{"dataset": "synthesized solo parts of chorales (CocoChorales)", "num_classes": 13, "arch": "conformer", "fused_qkv": true, "inner_norm": false, "width": 320, "beta1": 0.95, "eps": 1e-08}
Rows from block 2, named by matrix and row number. Rows with one number belong to one neuron. Each number is 500 + 25 x the weight over its row's rms, rounded and kept within 0 to 999. All counts start at 0. Numbers have three digits each. After the name is the row's rms in percent of the matrix's.
# fc1: second MLP up (model.blocks.2.mlp.fc1.weight, 1920x320), inputs 80-159
# fc2: second MLP down (model.blocks.2.mlp.fc2.weight, 320x1920, transposed), outputs 80-159
fc1.1056 104:496495485495513510519518553505518453493507482464531496510495514493494544493465510521496497496481522461512487504505502515467471499524527472492508483521529468512557518529527520473475486470518495523479521462525431492509472513508501523503508481
fc1.1057 120:513536501498480455472492457543511506459502494492528487491561525561532455500513534502511461476497482496474516467469556490575512484485522468516503468527550541482493495468500482499534494484483480500483547514517525475495493468508500484486468475
fc1.1058 130:552526518494481467516482508545495549488489542486469506516520521515470491480505493470509484527496520478485509518476483463520501521477516444518532497484511487511540533505514519438504504540543485464495490526449465496470516486506454487468498520
fc1.1059 140:521518524467467528512495528510503513486493511568491528544551476525523481517492528490496477499498556515544517479517539496504479493535543495499551492500515489496520544524533492459497477496545469454470516519478475547478521480485469485494505478
fc1.1060 083:473476491486469528521448476467515497503513520482489521476509475496512481501526462501497452524521497491547464495487476492483520515478579479515531495464476475493485480494532523481478489453460504474510527529519522504519532462473513476505486464
fc1.1061 079:481475502468485509496475454483514521538525523491481492515501515486525490461503468521536487460506494486500478470452527466528466511465533470508531537470487531485539533502508527479470501501477459543501565527525536527512500499521466537482487493
fc1.1062 080:531495507510516556526444506511453464439499543485526505513506517496518470519524473544486513482499502478501479498508443538508492480541599488521487543469481516510477507517510566516490485471498531488474523496514501530509470530465488458522514533
fc1.1063 133:548535455487478486546474526522507543474496531502481470514517508506516491500471520471513487505498489467500513518499477518493516509484522438530524456509476473500493507498462516459485496533549483451471521526480458570493472505500505490501489490
fc1.1064 116:518506497451521497489432493507509483457510504497513542498514521475504491497523487521509486482494486504494481494497441517507501479554538472529510509506476515496471502531498534542476491488506572481499541518527494503551496493488493520528490480
fc1.1065 092:479499464471530523554526525521485471519491502491520505468467526469462575478493500510505504496497507473546502485455474511435475520516545496510515478471513446492525489503531524481490489510514509505515518525519494491494479514494493473521504465
fc1.1066 141:472470529474507508523496450472470451505517491506541521512536515516513519512500505474502481479463502500551501486461494510487507482476441484529530544533528495506545479480480496496488476493507464479473464485520499520523521508498494445515486476
fc1.1067 097:499512470463493518508480468512467475508531526508486517527461482531504524519493519523468448514513506481505531472479520451548531470496465507529485524512533512562493510452510497537463496525507474494501516519492520486514475523551462501531490520
fc1.1068 091:484506511514484512473490496494515477480511510486498504505468501494493505511518512470518501477511505471523490513496492526506530460514508488490513477511515453513470450511551512479494491460503525499490506502528484567520521517490478532486472523
fc1.1069 087:503513519475489531528485546485496538458480501485488470495532503499447465517508464458497524475482534478448496495479482502491475539453503501494548506513487532499538487456498526467475505518516488487497492557509461486514513524484499572503478512
fc1.1070 113:539489505513506503527471507496510480521453487477449480527484459480498481494486517538509513501511471446491519452495527483505474508489541445510498480483501529483494498555522551476458505494540556457470526471489463513492515530458511522520491495
fc1.1071 073:492441481511479529493509535513490494519466526522494486490478469487470518480479494478494515515517508475510544490482487524512540468475530503509512509498479485460501480509526538527483469506477500504494501508505509509483503487398544545499517493
fc1.1072 097:539529499521508519498469496457510536458509500497474482483533440477503499542510544493491492488502498483499534469454474484535526475505537492515537478534503491501492445473533501498539479457520491479491472469483518549494502491463491440481454520
fc1.1073 088:503493460461477468504491509497508497470523487508510508486530526527540493538522500466480470455462484459517490523472510562517490455508537479483471478492508504512501491530501471475471472479537507464499514458559500559533522513494466496477489468
fc1.1074 118:458510453525456531566452506502485500490530505504535540509569479532508465504493494474493465453477524477526513528510522515505523508511556497474509505507517459446473496469506488469496513459526512519510467528517507509521510483482499475492494528
fc1.1075 074:511472499496473546521444512499528438481527505500520540518505496477479489497492490483519504483473521481534490482484475495484513478512574471516540516501472463488473483508537516497462481457520514467508520549503508523494504492493480467492488478
fc1.1076 092:510482497511512481470453501477523477518544514481479485526454498528472553487519549542471473495521519473479489483532479487448504505488520533489537521496503545461490458518520535493492503470531456481485491511486513538484517483434501516468495480
fc1.1077 068:515489497491486545499470506519479479468511513492500487493523502465503500518512508493528495481504451448530455498486507536490484506487617449493510530491504514507472497527524535454481506449509489501485541519535498560510476529463512472511524505
fc1.1078 120:535449497473512538541480485537530492483497501517521447506505512439504506501459472555509490496478496456472487492505488472504498540481539453513497497463492486441526457528476552491450502498536514514481529501537444495506479525483535514506496545
fc1.1079 064:513527478505489549501485493479501475467520538499499489523533537475517498491500495513483462443508485482539479493475452508507500482536598489486518510515508493470505489531473551492460489490515492485459546515506484536491528494457515477516505485
fc1.1080 134:527488496468515510506449477506505490465509494492510537490501538469507474511520482505485486493502488493482477498481451526501497495562547494532505504499476506484459510500512522557485487488504570461491505526525469506546507503477489516502497491
fc1.1081 116:486490501490502542491476476543470492477538506512517486458480502495480519546475518505467445490465486451473502466485545494548531444487460503510474528487493507512502514476446514486452510480527490494529508471533480527525462495547468451545471532
fc1.1082 091:523562488478480464525493505467496467494496529486510503484541520475526519519466486495500503471507473507505526481484497506578516496512524490500546467475489524490486475517511495507480483511510460509500509530502496564486516513446464486476506483
fc1.1083 148:458511492508452529565508507517512499521511505465520541494532516530498479501479468443516468484504542460536505534538503521500538511512559511484507502488516459469494487484504461471496477478526529476502490525512476519517505465477480494491501528
fc1.1084 098:522522483482493493488487513524524477503508575529501497486471499465469508518545529522508492512506485443483528473477540475494538491479515486496484525502536541494541546527504531489488497500510469526535515491505477558529488518542473491529491559
fc1.1085 088:505480464476474519476468450517499505490477504496469480492520499485515497456488519530513488404481478476507488500478469499482470499438523472506506513512475490480516517485514512489513546500475435534475550561536500479499484525463485512493494466
fc1.1086 134:479480518518493486473528508503501498505492477482472498498468506515514530519526497467526496471504444466495524492505477524501507492511519480513462499537503490470512477488512487481514506488520561457473517508547487544482517474504464536482480491
fc1.1087 071:532512463465482495490465506508495494507539497486481503459526527532510501496485515523498492453500501449523520466490498519502523444509572469499486466501475510495505518480491546460480496449514492456519541495525473545519485506467528516488494487
fc1.1088 124:506512499505471518496557477527470490485502451487501508496506469435504487499495514463521476508496449489458506495487479472450488493459507493513548504519533467479483487474490490506486483514513474508517499528479490504511506540487491493467459471
fc1.1089 080:531485512531482537504498512492498473478480538498519475480485503446471503505492490509496512471470489487466514509486491490516540486474554534530548531477505496466477523508484500503478464483496484528494496497464488530527508487482512512485510488
fc1.1090 082:519508533513477512501552493520482484529500484468487470467506482477504506534492510499530488508501445478493506468476498462465495481474533470504530508518550479471489495494506503528462476496560518512515487513489493510522510507495503494449486481
fc1.1091 099:493496496519490548489563488505496485488502455500492498505479506462500461499478508456540492487497435496488496484472460494473507477460542497505541491497499466475479479483453486501492502508507469529498460504493527507513519544480490484461464477
fc1.1092 090:507509498511484561475507470520478501477488484518510533507481449479494501492459531489518465533492464466484507503494480463432502480499513479544542511534505469477481512459489519482511507507531499485520511502507492497536514524480489488482451477
fc1.1093 076:505462490462473528481484448481488489502532516473493472518507512499496481461526494528512491447476488495519477484469507450505502487464485465515540517484507510489538529491536562507448487493493471535467583538509505515479494523534489504449489505
fc1.1094 104:466437490469499512486497446480481535531542509491521507476456519479513516493512466496501487523534463482481492501497493508526494474471538519471509555458476510472497523495503507532453554478449510553507538513526547514516500521492457518481487485
fc1.1095 114:446517498531471548507481529516495491508520483498522494476536507501502502497454505401498497498494516513525509487504505476481523468494542527516486502504533471492455494517483498478509495490510527514494485507503498511485511494444473465453478515
fc1.1096 116:525484478450515505506427464509501472481498501501492548497505535487506486513529477540507483499491495504516491516488449513506491484571542481521512507504462506518465516512488520542501513471504565483490516517526472517532495492496503521517509487
fc1.1097 075:479497501463477524511504492507485483507480495451502500474510559492509479495514473491482502472494451468500473490512470518469508482509582488508501499469478516484485504531503536466492489469501521525484520507554476550514513526449489461515493522
fc1.1098 116:503492492482480497483508483505473478531498458465518493503501524455486491518514527471541529490516467488481494498481431526485507497518558518515508522505489460531497462517509470448516495475445507513491515533535479539502484490481510463513519535
fc1.1099 079:477491502474520510486515516531525491498525496476522512500511478451485493487500489502539489492523559485507510546489446487482484539484567530522515497504488437480508504517519545454516529486474530525513490516537498536522472524519488495500491483
fc1.1100 096:465495486485513506483519528525552473516493487454514487513504519460510543492487505499521540483493520466529485492484475517457469511512542502533507477497516448495540516564529539449500493484492514532498523512503468497490498513483494507500490480
fc1.1101 111:512477499456490508548498510535498471554457501483518503522506518527536498483483519475499496488485484511482468446527492486463498492527529483463473535528489521483522495538510471522530520514479479493472476520522482464480467512489461484520541459
fc1.1102 069:522498483516491523500478512506501500488494533480520498506524506470523474478505505511500492476511485456484501515500467509484480532474552461517482527496501513492484495532504508510467482471517497489478503523569494525535506529474469496518509515
fc1.1103 123:511463484457514542511424485528500487459514515506523536489516507496485477516504468536496490503481492514494499489508439536506485498560540482551500516492486516505466505508493538551494500498518563474474535531513485516546505502518494526510501493
fc1.1104 070:491510502477471503494468484528483458470553521476478454486560512452498484487506488500503527473486464477518487509491481503487506477509535459486494481478494490550479486498486518467471490473519476479485583487522486569521465508518504514474497514
fc1.1105 082:515476516526494534463503517518524499519511532497518499500525484443488534539539476484519565481471533505549483515501498530518505502499521473516472521502508452498516518509525534495510470475520507544461541544487494554489500479503467493510520488
fc1.1106 086:531487491489499511484448487506507476455473512493490520523514525461532494509515466540512512474451494496479506517479432508540508486528576507560486521482491497511455504524518544523474489467514547471475526534513507528523505490520510503533489492
fc1.1107 094:536474505532511526519519468516498492536492527499516487489490500507519521481489516519505462505500521507510489495500532511506521520513508469494541489498510476427481480495526508534481468482497500529505507495506474542505512494445512529488496500
fc1.1108 090:531486500490525498493444465509514495480481520468493506524519513453488493508534482518508532463470498497508503493501439541513531493510580499537475493522463497504486539497524521519468491493510545478472551523525508525499467510490529498518460500
fc1.1109 143:476510476490457518530486485533542518503516481494495495474552515475529444482507475498515486500518494460535480512518485487552512493483547527486513491468521478444504515494500477455475484472506502505507500517458510518495454492488496492499494515
fc1.1110 092:506491480532499465499505474494517500483475486464500485517523505468509508503526519487513511516482482462515496545503436509577511485515554418527458476479516509472498495484504526462524470485534499469506526513506535513521494472522492494527472498
fc1.1111 083:508479503522485468525487476503463465449517509468483512518504506483489514514521441491537473473516496480504467529497482533529526488479566477485531512488502475437501517477487500490473472460484480499482562505524440546480469492469483523528512519
fc1.1112 095:494521488516482518491461481516499464490521547489500480478520561487483507491519491552513508472514476478505488511495468532515525476449519482505501543455481517488515498527479519472479512467499460530504557512502521549515497471486464436522475536
fc1.1113 094:504489516493510495493437485489510490511494519498530472505487512482507480456515513483484483522495504477507480493449494494485491513495536567474542519492507491466487464486503513494493520495533530506484478513507536511508485484478495508508487495
fc1.1114 089:492486515478507521517432507523494489462493536483486531499523496512481497459500454542499452476508508474482487524478446526495488497536557478503504520493486508513482478510537519507487510483523525457501523520502495501540495489498486504523489491
fc1.1115 110:467452516476488467497517472472507491541531531482496488512476539492515491465539473514526495453510499503513500477465542500513498501493528495454494543461462536508506510508528521514450502483503469537519545499527569525515526490525484519487492501
fc1.1116 067:530508516502472518535460505498516474481494556488523524507530501456509516514502486499510482470510504494538487500511463523472501505504594524517516538496497492476508478519536529468515500480517503501521513525512467532506494532463508512470505501
fc1.1117 109:463477464500477443514493507523489546489491503459467468497508499472514472502537491494519508448483480442519516533487460512532469480479530446508445489515482488457488501494479478475494483496518531462455515502551489523506498498527468500509490473
fc1.1118 140:526477479465520521497438471498501505469527515495507552481494538481510478523519480503488476495503493503514489495475454530471496502575528501537519510498489518477468515497527528557506473503502557462467500524522469506537500489496479512495493465
fc1.1119 098:502477533510482559495487485486503479452484518477519507470492516472482511509529503476464507511489491455498503495479456505478511483522534441498512488497501477513514469535539517491510461499525559439487528479580489561503518498472462520504506486
fc1.1120 103:531485427523510491489502501483502493492514522511490516504500480493472498506497510489523454519511502456475491479496525478494508495522493474477528523465509510526502494521484561471498476473528481483502498501540447536526475537520468515537484516
fc1.1121 097:478507457520502467498494489494449527472503488476530496486511469517495489488522551476472470479510532451517448503530513505482484485514536464458460552494478514482506486501492467471490465463517451459470510469559494515534510513524492501509505479
fc1.1122 133:540487472477518515507427486509487488484516523507529540493514528462516462496524500520503489460493482518512458504496468522488495486564549486531517530496487477478471526501505508571502482502506522493483537526516513500521489493490484501500472483
fc1.1123 100:516471469493443542500481486528499499497541509525483509501509498485449482522500485490486479515499524498461525503490501474472537470488559485503492537476489534493502536505455524470482508486492494471500552496544476528541479522533488511524472548
fc1.1124 106:476503487454529503482543527512502472518485485449504479536489545498496501475495482495527506473486518478498494484494485511505479493500517484491516448525531455483542511501512516472480514482468493543489520492519454518490493482484486514506518487
fc1.1125 133:548487461467529509502413482513513486498506529511508544497501539492500482521524482547515480473493493521525501500488469517495476500580542480531508524507449519510465516518513526545471486491500544478473529522510479523530485502503500487504509477
fc1.1126 081:473473505513499478542497507490525505471507475481519507523540513481500509523544519491531453468503501470536514520497477534522494497493503441526458502514503432495481459498510471504511490485502510470491524505553558506534509519528481488489473507
fc1.1127 119:474466499500472507472516496532501482521485513497546493509522507496483522520546490486535513517498479479483518510507493501476513460547517462478496481507500468530473471508549453481504485483504514472497504499529510559505495511514485488481487481
fc1.1128 095:523466490458497513502429491529514477465478507499501518503512520486506483509505478546499496458455494501510525479483437496522508468549557471520490505531491513484476506503510520531492493505522544477474538514498462539517466492506501509546498481
fc1.1129 119:494506460521476498489489477511506477544513525458469506477471487502508530547513532498498487520503472440481496474509541501529511483517495463476498514485521526494508469542479562492486496456515511483518518471535500532511467527534496512559495509
fc1.1130 085:506541433461480514490496489544493476491539543470511505500524522513511477507490487479504507440467536481525501522497471493508477454523560467464469476477494507497470509508517509471529475462531489464487490454465470521511465519506513506492500501
fc1.1131 082:522470485449477537534506507492498498460534494512494481514481527507462509549524487471507511503515496501511513529486475493477543514517562514478506483461491509466531492503506532477475476440499489498488528523517447573514497501465508517485457526
fc1.1132 102:494467484536480545489480471510483494479530516510534538504500526508516479525512527445508464486519489490537496483459488525459489511494524479503544544504537494463506482524495526517513474468512418459452536488510496501510490495517467458492483500
fc1.1133 075:494497494486520495499446478503507511498495531499494535490496523484528503480513484514495472455481516475548484490511438486486500515547599502529492505498472495532510497505539575514522512489509550481528528516534495514518488503511483503490490498
fc1.1134 068:515485486511494523515452493508508490492510511495513525477533482430499497456516534483492506471497523447515486491508464490523511456490572500512524505504518491462522503505495546487479502466529514486499527522526492530514480518485484480495490483
fc1.1135 102:480504474486506477522513551514481493533477506455495546515538501481509462473495515482478490460480537501508480474482479489504482498471494453555486539514487501516499517526488543503504510500485540462495534537555511452524511483537463517514495521
fc2.1056 107:499491518499491440506556494479519492502511451456489484529496474535462512539468525525502507505500555486509535476470488476527528514489481499519507476528520524496522494484507521511537525523493546550508460509467492535456509464458527492463480487
fc2.1057 117:510524460473513498496488513460472528546501478516480523507478497448492521516541488493478522500521498522514489534534480496455521498479500519519446501480479472506529540517515527532477463483511510498529480504503476516491492534532513505519530529
fc2.1058 142:422526490510495503520497471477502487489522466412494522500518490490498484500451469531474490445487460515551493518493548513463531487512437509510457485511482536445475518440495451510497500492517517510474478532535503524545503481451505523480496461
fc2.1059 140:446487548515499463481505477485491475451514482430516475495482468468465499479481464552467506504469455508472487519479499513537491532514442532508487531499472508497459484499464499497476516526462472528490519484534494470496517490468500524491472501
fc2.1060 088:498503517474509513562490518518453501478493512499476504524547469470482496503513485494501524502513468479508490556479491486491515489503535541478498463479469542538494514490456496525453500538536486485538463470487534490480517479490499496524489516
fc2.1061 079:505477493465522538533498489490527499472516500498507510544480528515520533492495494540497499514501453525488534501473514468497519475530450490498533530491534517502476555511503483515500515529471507507446513513493494526491499508517502506516556501
fc2.1062 071:502523526464498518545462486497532489472481509480457499483494516449488471497515508500481497487496500530510521485454480499509517512496557509509497469500535515510505521501509509523532516499535453495502492446498490503518482490459500483493473505
fc2.1063 131:467504515493524506494483453471514493496515470431493490495515487517490488494478470542465522502458458481476498515516566456471527495489456560486459517487503517500498534491495463477477483479474493515485471513504508499503549531481506527491506541
fc2.1064 085:553488507480509501500488479501491551460491510478492498457488515446511449535468433497501474511486506520466499493505481545558510513514500508556491487502517469527487463475488515523520501504474520477475471480489506494498509511522509479516494484
fc2.1065 086:530559488491544470491529491487547534471475460506482511529492470505467512539474499516514473544475547485508537498499488472534516476487465479513495486512496512526493519481480504509505515502486531534486471512513488538492541472492524517477517539
fc2.1066 140:521567512519489509469512545520451508495466457470471504454495498461495472493493494494513503491479494566518486524501523514499473503484479488460484485519502511516507497505520486478541511483537479496512483505528509504491509486474505479500501527
fc2.1067 107:485478526537509490496493508501511499463491505501499503491538535492537471494482500477503488430510546520502461503459489514479471469484484492467514503488496518466505509522518447482523541500549534522496499504491504498484494486448537469507497501
fc2.1068 098:494491510489484518525489501480503504511477492492490488508489488458522532491463539509489513455541490517500521503466462462547516506522505524515488468524538524533519510472451520527532501494498499534513497494476537467482497498494494488492505453
fc2.1069 097:490491482497512487501525508502509461527551504460505503526492497529494504498480469532499499483506493495477508505490515530522513456522449491533466497421536501513478506489526488566517463470488490456474484478490531511495503495535456484445510520
fc2.1070 129:484510500549529479514470496480463487487519528479522545481507529557507517574535457513496502482459529534547496523474420523501534484542463478484482518508530488527495474480438478544503505508504505509507500513498525470513507473516458459471531486
fc2.1071 071:514514512493476446483524475510497508515518450500502532479506532522506534512468530490521501462476524544474491472508490499483476560498448508521490494507525525541520474456496501504510474472544512522492529499489478493509473442525505530497469505
fc2.1072 109:459453503492485485531509491495466497534506464462478545538443518558474491473516457499499513518482493543507491559509467436480491497499474538472473508493529521536476539491469486487488532557473509505508491484511514459506509499494501548527518483
fc2.1073 104:481474478470552511499454459453509491462487500527511501505532476498513461467476465519484513514490491502472489492494507457506493486487446565537470486517507532529533502508493521497494503527467502508530467506471509446468493530487484500529490535
fc2.1074 120:513529502496480541488530515526474505509514505460523506502540442550455480506507453508501511523507529510512479508541511520522508509468453474503510483465464475490465481462499464466531507490515488475480524515508466502490495498485493522512508544
fc2.1075 091:480513506485521534559507487448478516459463517509491495520503505508532508494488500513462523489494494520482484487507504494510490474451459557493481443462502522502483530460504506503496499557500490509532459486459493484498512499499506500530484498
fc2.1076 084:496517493480509498524515482512496535481490508508470495512467476464531465508485510497505505506489488489485491474486500473499450518492471521532516484533564513501481474438521465535558519506470461528509434475477512466473485468541497514513542499
fc2.1077 062:487520493500494537572505511493534499480500511492512502490478497457520506462503514488497502481466472510480532473498499472534496471463500583497522478502541496526519575494467485493479462502516517499517500499509498484527480448452500537501445485
fc2.1078 119:492549501503538478478510511497501496524475455445462499504500466510520499453475493514485521504485471488456518482487484511505485495488475503548496501504500473531485565481489499438517523491477500513502506519489502511481549526556534510495520510
fc2.1079 069:523494532498503511569505491493527470461493466469499497508503512528518493486483520507505486492519544492504475476494494480506492461485529513479520486484524518525517539499496465540476508481544479489528467505503520490489548509466467500534509526
fc2.1080 115:536477522500526508484466465503448542441473525504480512477497532467478467534473429491522495508468492506486514507513454562520490479508489495579490480492520480539473473494520508512519487529493554482473498465495541497514515508530497484503479511
fc2.1081 114:484530518525496499524530539520518511508463464508523534521518486485508498528510487481518498514504518522541490517476467515470502503522484499539507452552497482495511494537516460530579498462506507498460463507511487534477505495490502522471507490
fc2.1082 091:479456505503524465502533477495525493493499466545500473501477508544515468492528527518470483465530506548461487477498516476459491493484468527472453493514507516519518508442502488488502511480522509548478485460503542476481515466490524528487523504
fc2.1083 141:486545446492485498487488505502485509521505503491526504498560459544465465502494476509472504545494507509529497504531507520496522520513466470474484481473438468507471462455502471467529484477490495493494509530493481527476491495521486493502498530
fc2.1084 116:455485541513544510530488482504485491490519476459502512513532540485495487486482473480474485482539498534555476495476498516498541509457451471492523517487513521481514535484533465514534532493509536502494469523513514506507492429414465499476472509
fc2.1085 079:497497495478512533526523464483505517468549462503500538535464518489520527516502472518467504516480515488487529534483463472509499503533478461489551475527488535530490495518510494518478482525501488495471490486496502491472521497480501537480535509
fc2.1086 133:521516456519508475505492491524506532506502500500508488518493455518475505489458521512485502480481530527501485493476487456528533462528461554525490482539501493519540521471453525504515525504501501519495481506474497485459458521517515473478526489
fc2.1087 083:501474504468513515520452472458527495475493463524507503494493481482542495490521506511499539486485502499464537513502534445500488495467467543506475488508537505522575516505509505492508465525498481530535498498466508479514514501518484518472487520
fc2.1088 135:467511516522519443467481529496476486524486520500480510502514497565492494502519445518509509479462508518488491517517464504463510509510485478488488523505454538559475466492443479529520560534479555486497453490498531497479467478539512523498515454
fc2.1089 093:503485491481516494492476513514533504535502451514513503469501519543532522464489501521490497514508527542475513457533478473501470508528471496534487481536545495561516502464520531512536480491512500541507487495500525506485478502502488528494481519
fc2.1090 096:466497505497505481500479505493471505508500474494492524506450490527489503463500495534505511474481513501501474515504425476486507496519528517508481509513495545570514493491430496520520519523487537507489437473468558491479487482514468506496523440
fc2.1091 100:429519507510512484487457505493458496503473527474486507483491484568491516508518462538498518481503505530505484531514474505490515519526475459494490510491472538535506481488452497554518518547517524455488441506510514509488495477552479539486509467
fc2.1092 096:457501510529504464480493529488481471516516478471450514488485464569510509490518467533514487515491514520518484510492437491504518496529496507509473511505506538524474482474449474548503528521454532465520444498454558508469471471526519499497534448
fc2.1093 082:478487492451515543531497421472555500481526520520494541523474511493524537471478449539479486500469469481475507489482493479491512508524492475486533547511530533527455523482464482519513505529473510487454511497490495513491508493497493517532477485
fc2.1094 090:508517487520481503468480467497494535493505502499509491538456493502512496518488489529510523537510489516525517546486545471525508513522478497555522527513521505512505509493524500488545500540459472515492481481517516479474456509551515517506551464
fc2.1095 102:502510463459490517510520476518494489490520470501484486513463452515487436481521472518515529521484517452455502478515530468463532522482485525504466482490473508495461487524501462477496515482462459520483458486497507475508490535525515521508510508
fc2.1096 086:556481543477496482491493495493485529453477511498499516477482508485497465513454454502472495526463501498457497475541491551531506501510495517550509491505514485536488452476513504496484500517455527480471489460478525510492519509504521478517493505
fc2.1097 075:527536529508513491533462538474518497501508486471461525521510462471529520479517516504492507472533517510472500524497491481524489495478550541478466496499520513523483546539472466504469532537532426474534500489484518471508549466515519478514483477
fc2.1098 096:490510508516489498550518549506503505467484501494464514488458499537492513516515494506534500497512495500486535495487529518502495474505502533462493505521534509496500481438479488541509508496557468499471444480482474470502501442453488535500504513
fc2.1099 091:514514494500478514497517481509504496485516497476501485480439493519490518522455514501495511475489477492485540463470527482527536471495439524524501457527553490496474487491495486530497480465509527513484472471482469475478537472493501501473512515
fc2.1100 115:504517521522475411493581514488528481527509478454496484529474481521438506519470506506506507524483524494501555478473506486521523510502446508513480474509499481502520504475478499490519498528449537531469481482489505518468487478489508491465492501
fc2.1101 103:549550491546545515483503534459488526495524479457481491511493489488493499503470507535524532572531535470537495512510470497505512500494488489546516497502471490513473482553507470474497539497494513519512480503512517505484525482537509528488489512
fc2.1102 063:485507522468533515569464483483497507463517490473495544489483491492558502482514533536485491442470506485514481516484500502524494453478520522457515462498555516499516542526492495509463509508506482477507498463511516476515505458443495474478491510
fc2.1103 093:554486527522510464493477482510478547474515544510484483498451527477508489516465445493506479514499497491469476524510481529525503490489512511537473489490538485513478477476511505520502470519510542489465448459493508529502526534510480474499495504
fc2.1104 078:499485508475517536509491483466540474466493462510529500500496539496520523492506507515478522478501529506445527493480522456505493489492475528493482468498538496523528515482495480531524494496456501531554457463473500418515517505514502534522500519
fc2.1105 097:446479487432518524493477502487490527472480465549485507494486511489541490487485472511506499479502448479503525530470462473512493496504424491506493465521489531543521481470498496495507519504514500502551463466487492446507512537482495531506497488
fc2.1106 081:513478537469504492531485495481482531443468527501504517506466501477536475539501481519519501528537518488517526511500509495507489498502513531483510468529520503521498512466527543545517486505539516493505499469449494487489489473461508522498493473
fc2.1107 105:488508511511534484482485528477501482526487456508487498479485481512493505467470498532509514472473510520470487527568479456476511497468500503553473486496520527534548535469475531482519518485517483511534496511484511475474494467573490499512522515
fc2.1108 081:550474549484482516537490490519531501409476509511502510494483512498498474492497490510502489505481520514473515515466529467540514494535515528505508467487501519489495473486487567535492500455516484522495479485480482506518502503491491517509491503
fc2.1109 156:519456490487475547475478487511491534469520466543514522492549449494513455451494488497458514539529481486458487469523559474491490532497511512519482477483473496471517496503526520461510513518483481514504507523503455480489516521519527505514467497
fc2.1110 073:489523499487521488445464508528500545497498490544505499487490494498517541507463522514484489488512531520488486496518552486480502496495432574499487493529480451494507487532521469522551493473471527532525441487501504513479474539478495483506508517
fc2.1111 101:487531550459491516509497507496524467484525526521511520500512521485528510486506520518436523504478489470493507503450523462548504499517444533521482425479521500503500518487518487513463507494509501506489446437470510450493508475504455493477487509
fc2.1112 085:490480525491515492519507525499499526507511485490481538500470445521514495478498526485456530479471519514522520499504489446531509524497491497492523447556550528508515518494529476511549485483522486524513499484461499458493488474494524539467507487
fc2.1113 087:516547525502542473448492492513506536493475498468506501463465461484497499480468500524492538532522475516505500479552557467521521481485488511506520468491499561527538491453535507484550477495524479521522488492488473516480474490517489503482506531
fc2.1114 073:568496534482488489569490477481464518473499499467506507481463483451506481576483497510504523555520516507511519506481496488516490491492521520527503493512530480526511532463521498541496513539529484510475483461496517529517534517459496484471500480
fc2.1115 094:495493486489496538512529471461509504492518518466503523522474493501510515501462472524527503520497456508456541507489494492457480497482445480483531536502528514525476520499466508531494521564468504510459505511496493490504493523541493499510505481
fc2.1116 066:502520544517546544579473518490535475453493476519475516493483502443549510461511505499509527528511540472440511485461489505522488514485526542496526468518543518522497514531479499512478500509476472487528486483479492486491527456497516515510464511
fc2.1117 108:511505501496539492462493511499515483499483511487514497486505454522510523496481514504454485493469537497518522480458496509461489491534413560528497487534495476488550532483483474521530508500544545533461472484449517511478479528507503481496501533
fc2.1118 108:537465533495519486488492471494471529466480530501520504478475518487484488520469458487486483500470497513475521494512464554536514510522485498554488482504519484519470488473559499497515470522495560496473497465511526511512513535520497496487486504
fc2.1119 106:477534494501538483509485505451513498503475519475488489483497475481539541488487533538527518447527506487525495529492526529510490461517503546489477528506548535570548502490489537511517507480502479502502487529459545495467502526513459492511494470
fc2.1120 118:500512608506543500481486492527484487498517471498494509494506508463510513502509485483509491459503495554532505511456520555512537513421478504522506487491493530489517537499563415514505528516485540509505469489471526496527513488455495478494487520
fc2.1121 116:494460516489504511528503497501526470505509498484496519471510514488500517526496513494489506515513494502529504487476495496473509488495483526470520449540509486491514463452534487539517500531518536543471463498478508493494504476482506499500496530
fc2.1122 116:541494551501521509481462502550490555490521516508489500456468513482498503534476506466488508518462522533486536493509508548542515511504502494555505484519524505508536473501524536519492485490512551517472465487507517509495498495506529529479510527
fc2.1123 109:484501531505508473482479486493514483540487472475482513498466509483554516487524515499485489504470496520579482492458513530498508497466418497517509525489491527480483527469554495480519526498492516481520456483496526499525480466462485496492517516
fc2.1124 097:512498528505470431501564499489530505517531477446513479499496497535441509536431492499497502508487546482512522506467503476536511500513445523515509506498504520501517515460526476515515506528496538536461491501473501536477507474492512493453498519
fc2.1125 093:549475517496504493487483494509462528447486489536500484483456525469507478504474461492504496531453511544493495501535453548539516493516506500560507495495528498521479484502492508520514504526492520495447474463483543498512511516480512527508488495
fc2.1126 096:489512476492544515469504531513508546524499500506474480494487486556471479483486473541445509514496524536502491487469497463515489494513452549490509448523511517529522520502487535505516535494516532517479479499465529478497491489499510508487520513
fc2.1127 130:493477461510493498485460478495504492459483497545506512510493440486479517478488511518491506470500507484494483511515467455501534493514473530523461488510547521531538481472448547477518508484496509550526491535477508467495497549506503488490513502
fc2.1128 078:520503557488490502544488505494487504427473525486472488504489528494501485554479445522489482532482536482462482524451511514511484494488496546543506470501528487511474497495477508550508484481484508504485479490484478495514527525508504513492513509
fc2.1129 139:487491562505519509500485501507504488460493470558505525520553507466500474491504473489516501454510503532536487499475500535464542515461472513527512517495475528526496527505537448496523533538483493493497470517489516501530517494450469463498503526
fc2.1130 075:520472528508484463514477497471519501468495481514494455486518531501526508529493483505511492527487492514449525509502515497494499513461475521518489493455541540543514548492504481507516498522492499492504519479481474475493491523480497536474488534
fc2.1131 079:498481535531496499496512479508529470503523458488475521501467479523491484472514489508488501528508479504486527472467492466536521445509495525452537463458483500515528503465485452517487528466529489496507478504488522471498542459499517473499478530
fc2.1132 100:466538499530469485510489525466494520489496490485475551469443502502495503473482532521518475472490497526499529492478473511537471502466469519515502464501458485532480519532526494530553512527529518511479464473514488506484494474463516496500511522
fc2.1133 061:559522554476537540520491504489502473430493490518487529488494508484482458510492491542515514528469461515467542518471494514523510493497511525488516474482539510504508510461486484533453507508529515504457501491460448484499498481477514529496497520
fc2.1134 071:515525496481519558598517496475466499469498490484505521485505529494560494502527521539517505491481504494493497493502497476515477499477477507472503495506528489487483530500480513537472493521516458519514517488481512451536504493493477501499474555
fc2.1135 114:500497533481516519484490502508498501498493474490528487478470469521546507503525461519452520520507499487505509484490460481496491486509452510459513487500477539499484478467494467550518477527507505519489513467473506519499464500490488511510527512